config.yaml
model: "segmentation model"
dataset: "aerial photos of the United States (SatlasPretrain)"
train_examples: 101725
image_size: 48
crop_scale_min: 1
horizontal_flip: true
num_classes: 8
arch: "unet"
norm: "batchnorm"
activation: "leaky_relu"
pixel_unshuffle: 2
widths: [48, 96, 96, 96]
blocks_per_level: 1
block: "plain"
attention: false
upsampling: "pixel_shuffle"
init: "orthogonal"
optimizer: "soap"
beta2: 0.99
lr: 0.0038
beta1: 0.95
shampoo_beta: 0.99
eps: 1e-08
precondition_frequency: 25
max_precond_dim: 1024
merge_dims: true
one_sided: false
adamw_lr_other_params: 0.0011
steps: 40000
batch_size: 128
epochs: 50.3
lr_schedule: "cosine"
final_lr_fraction: 0.1
warmup_steps: 800
weight_decay: 0.009
adamw_weight_decay_other_params: 0
Rows from block 5 of a small segmentation model, named by matrix and row number. Each number is 500 + 50 x the weight over its row's rms, rounded and kept within 0 to 999. All counts start at 0. Numbers have three digits each. After the name is the row's rms in percent of the matrix's.
Before each channel's rows are labels from the 100 images, of 14976, where the channel reaches its highest value: "responds to" is what is common among them. Only what is clearly more common there than usual is listed. The data: aerial photos of the United States (SatlasPretrain).
# conv: 3x3 conv (model.decb.0.0.conv.weight, 96x192x3x3, each kernel summed), inputs 96-191

responds to: building
conv.42 103:447397633482554413550477488502606472502456591419463547562516495518505437486406547613488528516497553482544442477525410575499485519526406457328501525509432429467456440468543625494368407583515477408489656440471475636508531496446414519480489528426486492622464443499410486520477503409536521529

responds to: park
conv.60 089:557539438522589512468480422570571502472402513609681475485476438486440533407493512560475440606550479513522544460454469477586450481453489553450450545555457498514499480464491472488580360574465544500495417468465551456457486524545575430420462470500466562426466507499445408436516568499552650486

responds to: crop field
conv.62 093:469469481439554476577486479399459504447530480495487483532349421512554531619519479428547525479484552426556451551491486448496519476520546646575493547568416430488387529421589516524498527418565468457540478390463464600410522478469523457575495573487654516500478586508523547445515424483487489468

responds to: building
conv.74 112:469453564468453523514427526602543433377442510449593579547401502695440513466469465515514350542561418476422601508540496442568463509544464415488462660473492521565580414552534578401521421459474514439517532564544611552613491458563557514407471445472523394400515499405454508456527654518439505478

responds to: building
conv.49 108:477426567565551578386490494546596435453534440539569572471567454352481520523540489429394599447564559514516479500517622498513464510419517474487527501640398541512445500540476452511490600574609580408513475522443423454552516487493494497475540530609502476304608470521453541486462631441379487494

responds to: crop field
conv.15 089:463477414433351457478632451489502506419438430471463522495521528550525457405475520488525613528485561431426531567589466517494448426586452538517417502456438513501516451465366456464586468493660417504562498463534510597447414439476402533416528552408499549458490542497484496504453425515409452431

responds to: building
conv.84 098:557538439599503417489492437568490476497397521404417415471540428491534627642433387487400532504412459541385426488536465474445486567477570514576517544462493494484547435577381443490480598318496520558543512434465519540527513569441544452554412542530499409396387528502424519499506491615512561444

responds to: building
conv.92 088:599489475551562559570437483471537546473468400539393431400495509353496605568382498484456544444485488481447507478416444490496499501433467500667509515602462527548586464447542564455554484500631586542457473541540490595490479475577515449416590468601533462550440575400466352478480579513534477472

responds to: building
conv.16 091:527472552518510439586537554472508579566519555554413387491578439465573461384545410556501532464479574426436512478445414488434517498516388457584470518475470624418381560518486446570568523507569542477558499526554516620434516508542581592537475464429580446518692460465470521429429546478449439523

responds to: crop field
conv.75 107:446473527449495488512484390550495542545444440518504625595413463574529518518490558425485532508464539578573402539462504455376500396387624490499441512470435436487507456542421436562495460388490451508438535455558460480545558508491575448563533550491453544509493423451558468459410507460500485505

responds to: building
conv.79 098:474485457470504525455628564444650458586449440368556420518472458547457532589519532600585574455407475505432564484589534512597521552481469378626559448465499490467534517520447596490496431583483500513525352536452542514560411532566585537437494498398553480427555476433439584543498441488412549411

responds to: building
conv.73 104:580443492450458594532535525525546525438467566508552496540514607441473585560413419574520386596539493600425431469468532497546540554555580481480583654567415523509593481521422583529492479428501486502608436450516462585507510572534493469519470537472477481348396528393585557515494602420598516515

responds to: building
conv.4 092:544415454461475441499581479510464435456507483495486452562533440543404441506349487652433515444486558617607613534529412530517526402535524437469502475509464512478446494505452532550518482564495458505504530369354466363472468487485444539594516519494520515654464553519517565433399410495511557347

responds to: building
conv.11 100:476461475551565584543493420640528547435435431573511494504538445457445520531379484567388533485576486493602426420513312413517500483551537546554337550502463560537541492588532467546569470441441430528559687529416459569496532485514510465521478508463427525553350501479484486523465587514528594530

responds to: building
conv.34 110:456552423492365528438551513470404427583589342461459538542545576472570532405571530467445533443525452552335634474599572458495569586508618451492533440473484481502474484487509480617553508530432437472555678461558446456398489506516460543451538529563487531455556437494577503439431400512413412613

responds to: building
conv.23 107:520598513656515477525478614579510496637382573481438485585594590424451403385462449545501471559447562476489515439547512516471498451480385492444462517472453395426513530434585629489566410497449536434487487480575486583531515491546555448436613512432483484561537359401538475524615548575456588460