From a checkpoint of a small segmentation model: arch unet, batches of 128.
Rows from block 4, named by matrix and row number. Each number is 500 + 50 x the weight over its row's rms, rounded and kept within 0 to 999. All counts start at 0. Numbers have three digits each. After the name is the row's rms in percent of the matrix's.
# conv: 3x3 conv (model.mid.1.conv.weight, 96x96x3x3), inputs 12-23, a 3x3 kernel for each
conv.0 112:542524548480581508485472540538518575463464552456631434491555516480566491546392518483535417512527487464513460501480565542488494467470537543528437521448398520574536518491494473460583479539413528446493543458524491572484564600471471499413541503530517449545449523446569456490521497488400508570471504596475538476565434524463557412
conv.1 094:503523487482475471462482619551423564413456547368496504562472460636510376567621506523593624523556472431518517588559508526415526442441466462460472604608409585366478447470488521567452478578522475458562417525479469454523460546485440519464581501425560471487465550514498421456527555501434527520478494560493615563540442573454466473
conv.2 092:497508464396520569550456551451489433562496508488517394528590468614512441486577417517598521456505520442491435475406530480492551510515480555495432505528456458460472557554489470516472476530534526441570453492432519450491494536461518466521438476426421501420439483543524495400575431556425570493481607457514445560525474444557625502
conv.3 099:476513499526460524497619467546501487471449364505423583465535513510492457504564390441526446448471549530466450562587464417468488464544428480505484528442411437468468544449426479481481469600435448546555514447470485472439531453568483535525446488598530517512493484498425475476557544456552468470484415532576538356473455521512560561
conv.4 091:406517490504598581484427489476591478526530452427549563416496533441437482510401630566489560482444448460578442499486546535408464497569500558479516510529494449483485497558440488484428550654484467509616544559423478484416511433505494531466502460486544459601438456510524438479475452535471457476444543556505545483423549455500439493
conv.5 089:590557472428424482488512452518458564453443427532512475572523549494457473498504541466442427501545504492482463587482479495479524479547631455557436421580500446452504491493443454456490538515631465518429506482482562392490435551450515476485514452421578447563453500517526470553573545506470506555580576499485524431502453457480439545
conv.6 099:575487478486438563499612550551463556459423515482419475496617416563547519420495456594413480459561507455497446475479580507491506453508483517446455463462404557503461455472535482630547427481471579487534498504481541507511555478538471506436475520510440561516441390444488499445423429514504593501472539537408490473495543506451347506
conv.7 100:501514532506484506510558458500423538529564384560426504548478499607532596404410465487495439527410440464582497482511546433568534469477435468522432548403485460556537520445472479616505443457496450620555467408449483573586531552398466464504509497500549510504494386538484443456495486425479405499503561463588419500383532474499530470
conv.8 110:384584498607602568460550517455468440533434504521590558493417519446549535521436478471497540514518448518473490492534501479600411463480451549472570437464484497437489527511498444527441529455583495513496479413378466510549571448510466469440507499534559457491451475439489536375470567550539495478533513552509478483496414562508505411
conv.9 109:504477496455547521532537564480417397490603499494403470433476499474567521510549502464474552516467475498476488432464532484511462569542544525498500516483454435588553551552428527389468491586595474453404451465547497482494482452526544528469436471539471518524440515414524419526472437436509585469398524616491489585447482392458542559
conv.10 105:494488523403428351492651567484533490534446469525545430559524507492572547362482483500488537484475523466453503578448626515480458502550452421532497660465505448415492495469440545527596548523496452561493590456498497450397488481556532502485575439560463494521476527494478479455496485447427558451550439527515531481468449560535464534
conv.11 100:539476488607551512571469530477505465491555486508543482421540542432478457509513485421488469480473526519501540460546483500436602519387503536462464489444476452443534499560506527473438440583511522505451507495495443454465426454503611520453490405512494422554439446474439383438540474412527460495565516493506576514445480546479502469
conv.12 114:508496440476500497507467596564464460469544525517513583522516432437484634612434461453574471564474466538460446482582479407584403473470557530445501490524439540478443531450491497559605524448526426516486443447553488496413463492527472498501630455511462563485521542467483443522465589432568437518439566488496455484478552456485509491
conv.13 105:572438437512645534590407487459560425478486514480540411487511512559318523496397485528559434560472540490457568505448434515465437451470492493522422508506463511541525504552551531494542444402499538492516453513494516460491475530525505459431513476545580508548437436469503507563387619461546489571491456484404492535560422423498483531
conv.14 099:568429580564543523531462484532558463458509529553483478446467482595485531496474545480447503400512488468506486570523498554411476486497531516466486478500523506487490529502471485563486606498521530546549511502551541487403466480574576479459494478422456452439530526435494552493546480586572434548469530495472389473512491543439515430
conv.15 093:433509470427471507486547458516603518441448498437524405431580489570543438506475515451443577520543514619453501413461476442440414567544562389583499431487502433454427505480545553430585511511500471564524511546513465521528569501503400511451475491551527486480465490580429473484500470549537429489514441520479518456457503529588482506
conv.16 113:464574444597498493453469555461440500449481493562578606466430526499554423553464470504471452483503402504457503519456442538452521466492590571531512455505487472474527519472558465519452535479479513546443429469489474524593468441565490526490560459467413478532455474551495492511507482558512537446523510531487452547439479521461419430
conv.17 100:566463459456531586581412484526605686470516466517402508486551534454472510481475533598377445468434466472485542433499611488475534440539518519550443523497478527528460519468429514530494503428561441460528498525526474535458559517552591500360470478525494434458547421501475521446472452483501509529455442448468560467579603434437483522
conv.18 090:509452536463544463591601568553432485523506465595502452536576628549469519600543603512499474512590451492512478560493484487463527509467474521407516553529518501496570584473437513539542397444571538575530579567535477548539520441469431589540484438534542493537492484518447449462436458539535516372548493475601584471585527383509534469
conv.19 095:477412523467538444400496574461486502600410525500544414503493538452487516533518438592481504452531497480479469560533446586556477516426559547474479524562468489515502485489454490572511531587356486385491538563549530479497410416396441570518442464490485443433478432488521519523449572530478480529452472505456552481388420479520577502
conv.20 109:453609459489364506487626499360496500465453559527501490449401513413495506488455562513518489466484495592452489458568521466514483470477477535504491612486458423530471466401602533633419540419547459536459494490484532509509519460559472575491453428471534491404504546501419526542550542486522438545501445486523573396482467468510404483
conv.21 110:516503413454564491505495550556496549512576456473415495547428544485509481498463483479504442499521461487467542497504545560465425590466424462452532441551502532537401497447451537447599487496405464502523485458447534512538453574508541522497421504419517517424538538532456479459474441532569520466533536544504472537472524492557447460
conv.22 083:536468521444494493483482547488475648468464589448434576524515500504452529500483469569492496477539529457519504498500497531512499522510482552545502464482489514532445438534443475513530595520560478559516485483571524502511514502594493444477496443519538477467516457371434533487549484455523504457497540498499524552505547656393504529
conv.23 108:477468494483540506410588355464456497567425506445604516539419498522486531572605515434551521435463507564443440534419505498492471513481565498557478492529461452471490495471596525465432540519573542572484431508383527444483603456570338536523530617473573568498435449451568418541489441536530597465456598460527449490517530509503431499
conv.24 094:484413540527536451499516551506561421526452567490505545540494472452434522561492481586543491549507435543356480442511571504455543589503536496395567499570434484545494522532481601454450549606486555459530479458553512484534533520477450512612520470399500484477427441517565498490495610566446500457470484565446546646527526484501536431
conv.25 094:484501471458551537486468468541449594529512458466440517486450607431468576610513427499520445489495425470502513461452605485549508461563518470419600476442453443512517475465623447534479495504555548459513525563471559465489497523466490501487483453560481430486490438551458528491462486540573466448572470396509537472474427474503502526
conv.26 097:492479506541444496499485622547593452516567530507619526486557609502439345424489541500524494492566411397521480586528472441494444453467551496506437509487527427482492516458532485548479489548467466436529523551452434389518522522409469503502505528524498486551464553486472502490508400520456416490490513528505500507476507535490445473
conv.27 088:463624509476466470530436466460498490452482465542452467487616533556450402421550520525499492536471514489500406543587412542556415563530487477499542518514427411586639509522505507491458470542472477427559473517508466465530454502396463534489496461453543549504466470497492468509523477585417522470563499459437513466446518458457483510
conv.28 095:573589509484399567509556474554567556524432443596555471451480518360542444563474430593453503534528501510410500460430453497555457481512521469511463472512488428484498497475424488595432551504494453432527466555481435550474466459548502474555517500552523460465467520530485421501457512420456434521566485443651441452548495425463587447
conv.29 085:490489523600475489505471488568558450483513473510402464467591477492470418507498532507416516464533483429553475417515515491438414498516562425550433547515572528486496581549568513486488514452487578409550557401515371466537518477449473475477388489465597558453505579508478465508506465603451450463514456435506447481469447468565418461
conv.30 112:477519526501556491491376665611499533454475468501446548479513544510498467517441494465407538486477436498510486465571493545534442461460496503583429586532455451478474517508572526468515472509465501509487474472512524442500590520471494538540546473483441486574467500438535515491607468454417609534504493504523580523506460529468538447
conv.31 103:458499575578460584597460422588543550544449552555528559419418518579581572436452492453423494551418470477531524477553671450414516511514537464476431518482561518472436605489461469517460511526516464522483447499472549536515511504493546405437544484545485485548450440465524469536490563525509479527488475509498471550521426541425481486
conv.32 109:461509441520553469489492527431416484504498534527527460499453463432547510543545621517591405548535535454446530502479456485469591483514453491525552526433490520391475479509482509468577526619516466564451540481603503461428472490498474509476545533541491474551482520504520506432504470511513476543503439546486489421527411503461559453
conv.33 103:515456468537490486552481461524593502468540538581551400502527484472595389518518544545507550464411599599502527492475463483486559487435617492502514524400466492551491477566530513481587590470454473563478539531526477487533534496502445535493515460507528464493524532516479498486468501426502456540528518488538502519550443516398581609
conv.34 098:568490527473519581486502439493550563446406495579518518555539454483453428475599514476420480476494534492490476577547556443482499500521510462476509474475518467522522556460440543425542501584493514548444508560459492427469549474414561525561521428519471457449439549408492442495564557601503461458502506547551400560466521482534444536
conv.35 097:435554520504483545584491474437501618487481546502492578405474384673569516476523444526444564492451532475446410478493465495478438451586542495479510496489523499489515490512450482477505452495546512565477476493477559516586421496535485544547459456426438480506512505515474476416520479482482459497462565543513618503471510459496490543
conv.36 096:486483449507487466506518514401520477439540503575463547484499510489565581533550413475508504562513484498425510500423539506550381501508507441558491464544508532441474605479423503464507526544390451517546485610508480542498500484573446456511454472643560400476523447476446508632535501519465480568391462498502432522495504507467520451
conv.37 109:522618406443553486499447442460451528495583477562478448457558486491407459515527539489450593482513479450516563463421519411406555489568490463500412535519508490531456515529541406499438487540486483466486450515451493501522536540556478397546436650480445480532512437423550511549415474532483569415432562527433569570543428434428571566
conv.38 097:527483460521491596517426479535552525607549474447481526441445478497477462495522515528568427542467566488462420455404545559495562519497453426459578615485454425525477478426499632457605421494415356552514520471444550397444544521570538514487429418542553567460546463389471481490360442420416509547563477527497490481481593582410518415
conv.39 114:433504599426573514487625555472599460551502419450530546428516446498469561482549431535422572463426465467554466525522406574516523506428457540513490487511466554509517461552413543372611579461585465486491510456503487432479468511381631452526460437532480544507523476540423513424521506609600495465442564494483513453481533497558537434
conv.40 084:494554463493519442496485515470538489500468505567446503503536513467499550559430547458511520488478528521454555483557505452591493540505472481473461378472504496508532422514526501490571475478452544585424522518361526492447536490539554504479473511484391525568422444510559555586500491493533517535505434436499515475520523531481555403
conv.41 115:507473550458453484436551523469522488613571545466472536437473561577464422606598491503422541505507464486462548440441482504531540425502505568510567389426479571526545434554494461523452511551493476466490520523511545394539518506576549478454437526438457499564444460512443520375522513453510503516498532477528489406436556506528462509
conv.42 084:484548562503503549576460505540457534540507443551469515561499481418391432491532371418443546427433511479543569448466581467554443524434513503500534518504528550580498472586499526535524570489383579478516446563494482515599482534487482550434477473634491545507491519478473616567547537460501518508406486450502536462573417483588556456
conv.43 105:584450461567529500601487559513610471572463398391472526458569468380557492525506500593453464406438451484487523383537495512501508442444574556483486484509517488447572489449473467500507527478462544491493505507486499476504519514375492447581479504394489481476471534502522433474519588542549407484544504499422528474528490519560455471
conv.44 092:547451482522539359545538509441417504520456472601564503515450551500430540449570515539470474557526523490474566599590488520523585450514536472468517518573466432452526467524470463508503474462434396473508502541374475538559449475545526455496548482485438463462461496519536579494523516461526497419407506523516537426523450509494467484
conv.45 087:488474429623500483527449454484471508579508495537566520466553503521518469531555465405534361476469539533470435464662477487471388472519474497505587455455442481408558549507456483492426414563450561436460477518508461620425482381514542541507483461557449520577522444482469486537541479456537468563499468423497478563441461512453529605
conv.46 089:503507485571523483503446518516421450500483476519532569491492521468475459545454508528493490590510438543446572496576464403446497579480557425465536507540497493478588509509512536485491484518433551511467410537507528505447522544530515519416486534382496453574506458590476498394502500567501378469480525432428536453505556485457639493
conv.47 107:513453545553473538472513492505575563459396421559435563570533511435509425566491519486552456514525541554439443523429478511606444556411481441546457545505488514441545508495598549486487485481531563481499399444562517581485518443557475625430490446489512425519499420469561390474535471476471500541484491515504561484490510577551467457
conv.48 089:500569472545486507500543469565548493488483478439515563504567509417462497371522476468429514559477494524490543542387518459526440464469566498466522454432486493418490449515505508547456365510463477471448453441499449586458510492439490463476604425517470441529534582488433450561478545555525533485569495495485500549545602450519466443
conv.49 099:486551545539572474475494469514524495551503611431371536527518463522506534375530466574576456477490481515491490472585479445444394543479480450431546492457553439553582529527431556473500517439568510505480424650443471531401395528533463496450533535520464431543530603422464501464391403549554473539525441504501553562512466479537460531
conv.50 099:459524418579510491400523553552648455389618517503561535440529516564489561536444441453433489483589490464582455543452478516454486592417541477514429531581467519552399502558610419464482421489487511546538488498524588557458473565446507479475481542494522554400513545482474539543469566437537509427401539502557494418493434547450533589
conv.51 091:480461588537523426553508471462442615479555573572436402416503551511481470496495471554504496507458518464553580599478460505430470458628489502481410472460520433460461531513539560457547423563487540518423397522505560392370436511498525485534488507389470541426512551480543410351462498436556471445466404570458537462486516400499529475
conv.52 109:548506582572534462431471560458439455553501487440459592544475545504479445556499570536519490487424487509528532555524516507432501478549531455473561511437534488381462479534498524406386501604491486460482414430534524537446437520491470497506483503487513453455541488492515411434561501478401605636543534437505549437437478461497491514
conv.53 089:485584569488396598456508488530539516529461499429512501585527582482534526494509481549532556470579407539427426460583512491543482500457448417593473523534526547578536510579503466499573512488484590560422504489525512460481518457467567551519504517459461463465437583508532509487523516513494588475599457554498570585441463469555486521
conv.54 111:506465595523542422474582647545432399476573508496506471445551410362525564524473504459465490508506438493478490514493407503511515551543424565576504496524461556457500479417490466515565497497473547411514409572468465578492407484583522471555531539362583452434527541479441485508563545501458571594592513424496438542507477399492508473
conv.55 107:513482569552470385559436489534544497507397504571432513480503449500534563517561481526553448508533516403484467512510548544468548476437487434429528475501485512438448450549440579580438442526513553504505495535457403516479541487523508453547429511557525542487548414448476513613439566482421586432564411553561550374519463570480439464
conv.56 111:511451522503522551487498428492576444533462534494499479520490483508536573469602411460560482434534495457492517500546453464536503491426489448459574449525430454509450576449527466571462519484536509584440439488459554448439515485496444535516489494541487452519480561571453501538532402473501550488524592479362506506501475460524588449
conv.57 110:455503542492409456530516440532470509495531395455508513426483539561422552576580482535524443487466457524480471506487524411518511512455431488435501493531515463459482451607413493461562506541504478396668477485457462487480343565519519489505482528500497515495458478531530464462475410604438450613607413504486501648508556433560527477
conv.58 110:482471541481539509482561476671386405454510550464508477583363474512589423467555420461557399465466506473487493513587446484447447485514544511470501527482581493435462481502536506474488506449496428530507530544488524428511493582447443411596588525480491550448534453487412566477531431592566495559390595444532459564519447501450507484
conv.59 100:537543513531482384596455609437559544591554493544456499620413444504387498485484678522517540464563507500502480531563467469473553525561418562508442453496500500483543452528442468627471522454412416426546382612551437576446552522487417467577526541371377512492520521499436415474491482389479474439600438562446503426478572561416576500
conv.60 105:473524558494426426451604484521516530557474529412456480523429535515498510453482494462473531492515477468570517435561450511572435535499487455549465454571536623492456400602462430476532517456530495417546511534524447487484503570405454442525452452507566382486510531489532528509556541437361561488398408562430455499519484516454463519
conv.61 097:532480547516497531482515549498595592523432368578443492478447590420545515442600540485526434483494495536497478392479529462466479581485502448499493468414470568582528471497486481449477481532481466547512536521496502562516539566440567505502470557533437476450479573480530519448589505449464526539530449635453529634477412491584554476
conv.62 093:550560485530437500537506423432515499480514477522493553478535439515472540486463465412500455559481526493457488416462481464491413454475509463525434509467463489481457524553467580490511547404409451461471467566504482486558456525496476542484499488548419440528471455412605574540501505474526435568443383448416563521426535461570490494
conv.63 107:495530509512500530459463450573453502471481580485519563482532489477521541494440461529492510512427561499426486473457467527555501466453530497522475457462522512499534529502543461524480483482566480519529483481416485472531625485479457492410533539503485405484544455479500429553491502536485493426528437627491454527587445400564591455
conv.64 091:497452481541504476468578424538591541514528449516538428481519617541506518443516551397508568575449521517510562396489641518525505424510477506473494421526454465525552470542538520574477514518598541415563532482442495495500536530501518514489571453516501434489462481493477568496517467448543579560413483536519521502508481580501455501
conv.65 104:517537529537499586563518426509446462469428541551497450477509570452465496515549510428528489490541472517457490494481478383449503574555502527484487423504542493441467548410550535448358553475550478514413444459468404431475496498590480441528551442526507595427422404465524523520547540524406494517467546566499502438456474498539472539
conv.66 114:380417528514515479534502526530494556582455532389528630523452536596540550496477556485541520478457524447490506439457518491461564466480466452519508457405459497586468443461487555557510505439509545517490497390562558458498431604461554480476504475550498479487471448489478480494417483439593484530659447486483449460551502521492468535
conv.67 091:500553461452588513598563461487429582471527512434525557474588559538627458602571546476449557557545466461452481488528528574581574527601532520542530524554496464414558414526530452522448470455453575547474427469495440504495537422482584521544500456533444577457559534502413537471484531524488516380428480470453613529449572599496498502
conv.68 106:506482533472508578526487453495446496498547512506524531501517488548389472527564513411475457489507434443486524459461487533386487369514537472461463497532499484408532524488560448482472587445526539535446512513565501383495512551456459462453510489525503488494555453556419481460526449501600386432511564451587527402444449485520516472
conv.69 092:457521447533512506466505500483507476481507523529536522514447494592478469432538397580546521516550419440473452479516378486522540542503562459518502514468516418583431508410478549478529436526430565474543503475441445466499511423438513452456562503476455512479481496510490592505564444463496592510444517463525459435516474553484477534
conv.70 085:498430487501447488509488487505453419439461460470494443496528467454479509559510512456516540454539607516373565523534508513532486517523481497500546466483605445461502538424440540557537482490477466543479606411501507511541537472482382478503481431449506490517471546528469477452503540491479515492508493472504522525513515438527462447
conv.71 103:523557429390390527535558491468443478513511553595535548460585562577409498412545606532488479472458414521578493523511526518448519486455473505483530448511492626515428518419501518517520545531519475466508511503461498452552466478508459511408512587519580417496544412543459563405489477456468630557499534496520503483513461521489453491
conv.72 111:520470554494439463498635539574545528451545475564472526424516437476511507504474505566461515525501548469542468543573588485506577564413447565573552466440458444511515435434531622522574495455469466516414448444470504506464491516533509509434525450485504533554520440482574437568517481551462497478530511513514458417406539530546540426
conv.73 097:495530442513565426541472564533502506560605503549485635516475469515493496442447515497434430530418560600586495462535572456485529452482456533505458498482440516440487558534452401475487587413423518470529541541461553450489510411525551481506594532456499418421540503481513587444549552505486554532420543482577500384536447476548387518
conv.74 107:574553498483378577518570429461601477543424540497476450523504476553474523431509596464517464481482444613469478458445388453542519425528586530474497518491540560502542445576465445577464506477490438496592455515425489526453491540479538438489554554427453480553494451482479550477479533490459573555467471584439503464555452557466498501
conv.75 087:497415375535495448518549482543446439548467403540518582355417401512558502582502514514592517511482437417550437530498529403486531556492629541648601469586563494459559467547532530590414462559524562497500529494447476496470429471485492498502505557442422465537523507533424469523544517482500533448479441499469407427551458477459595547
conv.76 093:481464516494490475543580534500530535439474378535456504501471472491452487525586476460599560450523565496491540459450488573481467477513523475513551453491638486449440557487529482548462507483496457467554567506430424499522597469561515456460535530406491546611435516484457501455431455468425461477598515494486561477539435390530434537
conv.77 098:478522594499483552481487477544590558454530581448431428531507477435507505646486544499579416574499493589486580518575519455508437496477463489479441484507431544540606429491543582620479474619508556465496486566478552479450443380635495524434535494412397553531446572530480619634453512473575547469484435479522476584479493375535473445
conv.78 112:544477555396548441460422650465505501469452508495514489609511512439523515482470492426557535533506497440481478509471558559437491513549441473435492452505495547478536499525482569438501438465471488483494503512426528479501514532460479447483550402533487492555494567478457512495481533456389579434535453444429532530618502519484415549
conv.79 103:546478447568468517538564476483518454550508508495566496517476595602455508435407537547561593384466527493467505467460597523477548489493546517488496558436564502441485474465497583505443493425462431451540479493457564491524507465529456458517485525452512567438494493526509508570500473526455524456508470481525563479535428519494457496
conv.80 107:501471469430537488634487468531444543480482578544483470561498427473421473543561587472534552484528529513519436513482375508471564421424493493455546414509467482427486557459481522496550475508466545484528529512525446444571433450557571456523449521516534546485457450534521397401493407422557496514610433409514449577526509579545396502
conv.81 084:512435578487453479486492496499444550421528527416605558546502593440538502438493554537429489582560497542582455523518450609572494615479379439447423435517451545487437533430492570490487508459463517397524570512452480474541463567456455403530449473507503475461500560496472484431455488552502497512519521520472440496490468438587481440
conv.82 088:474456407495511469493477489492540476555477464469436552514524444611546548379546618449458437419510626538608586505520471582471512378538532495474577483444629471511470469481541523458475488511434510515525482583501506534514497629453545481468564487530545430582512456485525484523463562518436537487495557548517466480524507456509485535
conv.83 092:343524473496434535466469511451471510460487497485562530462480506479532467406490496549458423487514416525565493532519442539460520452521409515571436473510487575523493470517510499476540513503502505506465467582433490463482513414461456491466472515496520461465518478482528549404475498562508455459429411595468495475476485521541463534
conv.84 100:447501480502518517522515391600436469527635562433386477604568439472519471639396367636519553504461485484600475517494515468526461436516528498444562484454474499533493491577461452532487521488500463494498540417481519443562446490419483506476514425538467441430553523531437483530518468505549525415423544535503509466442544425454548521
conv.85 089:484427523531522534503483466615554457539468473540496521440512493486504548498469519451398512542542417558481438506497548560495536469402555487509503468537517407520496469532512486528494474490460607464513564379500613530496540543444424474528537500502531510529464539456457496680477526532438551551382454552454553480391485459529456415
conv.86 091:467451466512450510513514545535480422547427463456448518478412497413516457388463570485426502456467546498518467517561496483516619546603600499508557520555567495540434516551527524417448461445543383565483489517539423501474562516507491494459506506491522408555468524555518469394452521416409477523431500522418508528517433466462538516
conv.87 104:525568461504475469437540579520557523611556538613509426526540559513489429465500468465489484558529550471413377488443532520557540445483444431466504471403518496552531529519536443519514417430402486443505459470440527558549529540516475552554570352582518519569515465495444541544471522482591469519517450561438491504521572529497488492
conv.88 093:548441537532517525430475424578533484481493416536558490558569468522519574432465473397448536470502541501572442488522505543466489515383433496446496427583516578503508379536522476476401506471444508466453540490431530454508493395457502488569507555457494407363477556494430426608492477490443501562493463492481511536393478425458539486
conv.89 105:534513445430441494490454435451464495445570535513491579493454455452456481538450493502578596500380463568502536524490481618409587530445511427435478495648388437469503465455549580538477490555457588487516533442496509457471482460447525510566451465612501497442483416517558419424442403521570517537427502521568501453502505430508536622
conv.90 090:532491443537449544521464515526497499522457460531463441444585518476513579505538503462492413517442554496492496505472519476509510512495468474467470537489537551530451480497542461560576625485580473421482545526559451509460538485464530564521456491455518478466469530449494431471438490489498465456467491542563415494497438468537399454
conv.91 105:423483484492596421487401563427556584565498437443497589485561459528404466525531530453517544490543468452439457484536501509583521539506510505480482546514483442489473423535458508510416487461503520453592500458520505480518530504442491513527514539594527502486467482454517497420476494450349585548516533460463492489481567470516530514
conv.92 100:460491548535506549490470516561519534472483499409523495449485566427503472568494460487546514400544503558520481540502581494444508490506454530495536515546446387507496539472508472539506552583426408576548563497520430506536610427499454493486561540525488519526433456550495545552453567543546609522480489418539448470403500465518472504
conv.93 111:468539503504393525502514552577460533423545526463463522446578457495531536437514596492411494506521465487428540408452506513512482554543461415504484502549533472520461517565510443488465556461569487530485566464433493468518584472469565503551434492447421441491532569461447523622499597514417556475546480494489561454440495494454582531
conv.94 094:453551529498538532451483549421573570534483509453489605508501475522549504437511463559580488513503519549564520538423460530504496536401462449511432495548410541440450471523535521521484555484435472511494420453472521535408533482523542476482478510535523525528551524449554433450452490466466555557456510555530448540459495500467473613
conv.95 113:500610405499440617580428458478358527550612506538537523544445509521480440453506481443435535601454524481459538556510465479535506459522501531518531489507517462458503427493463521501504489461567415495464523471495544562462536563442514500434519554437519490462379463538453455518450438542593403541549540445472436527491553448525460529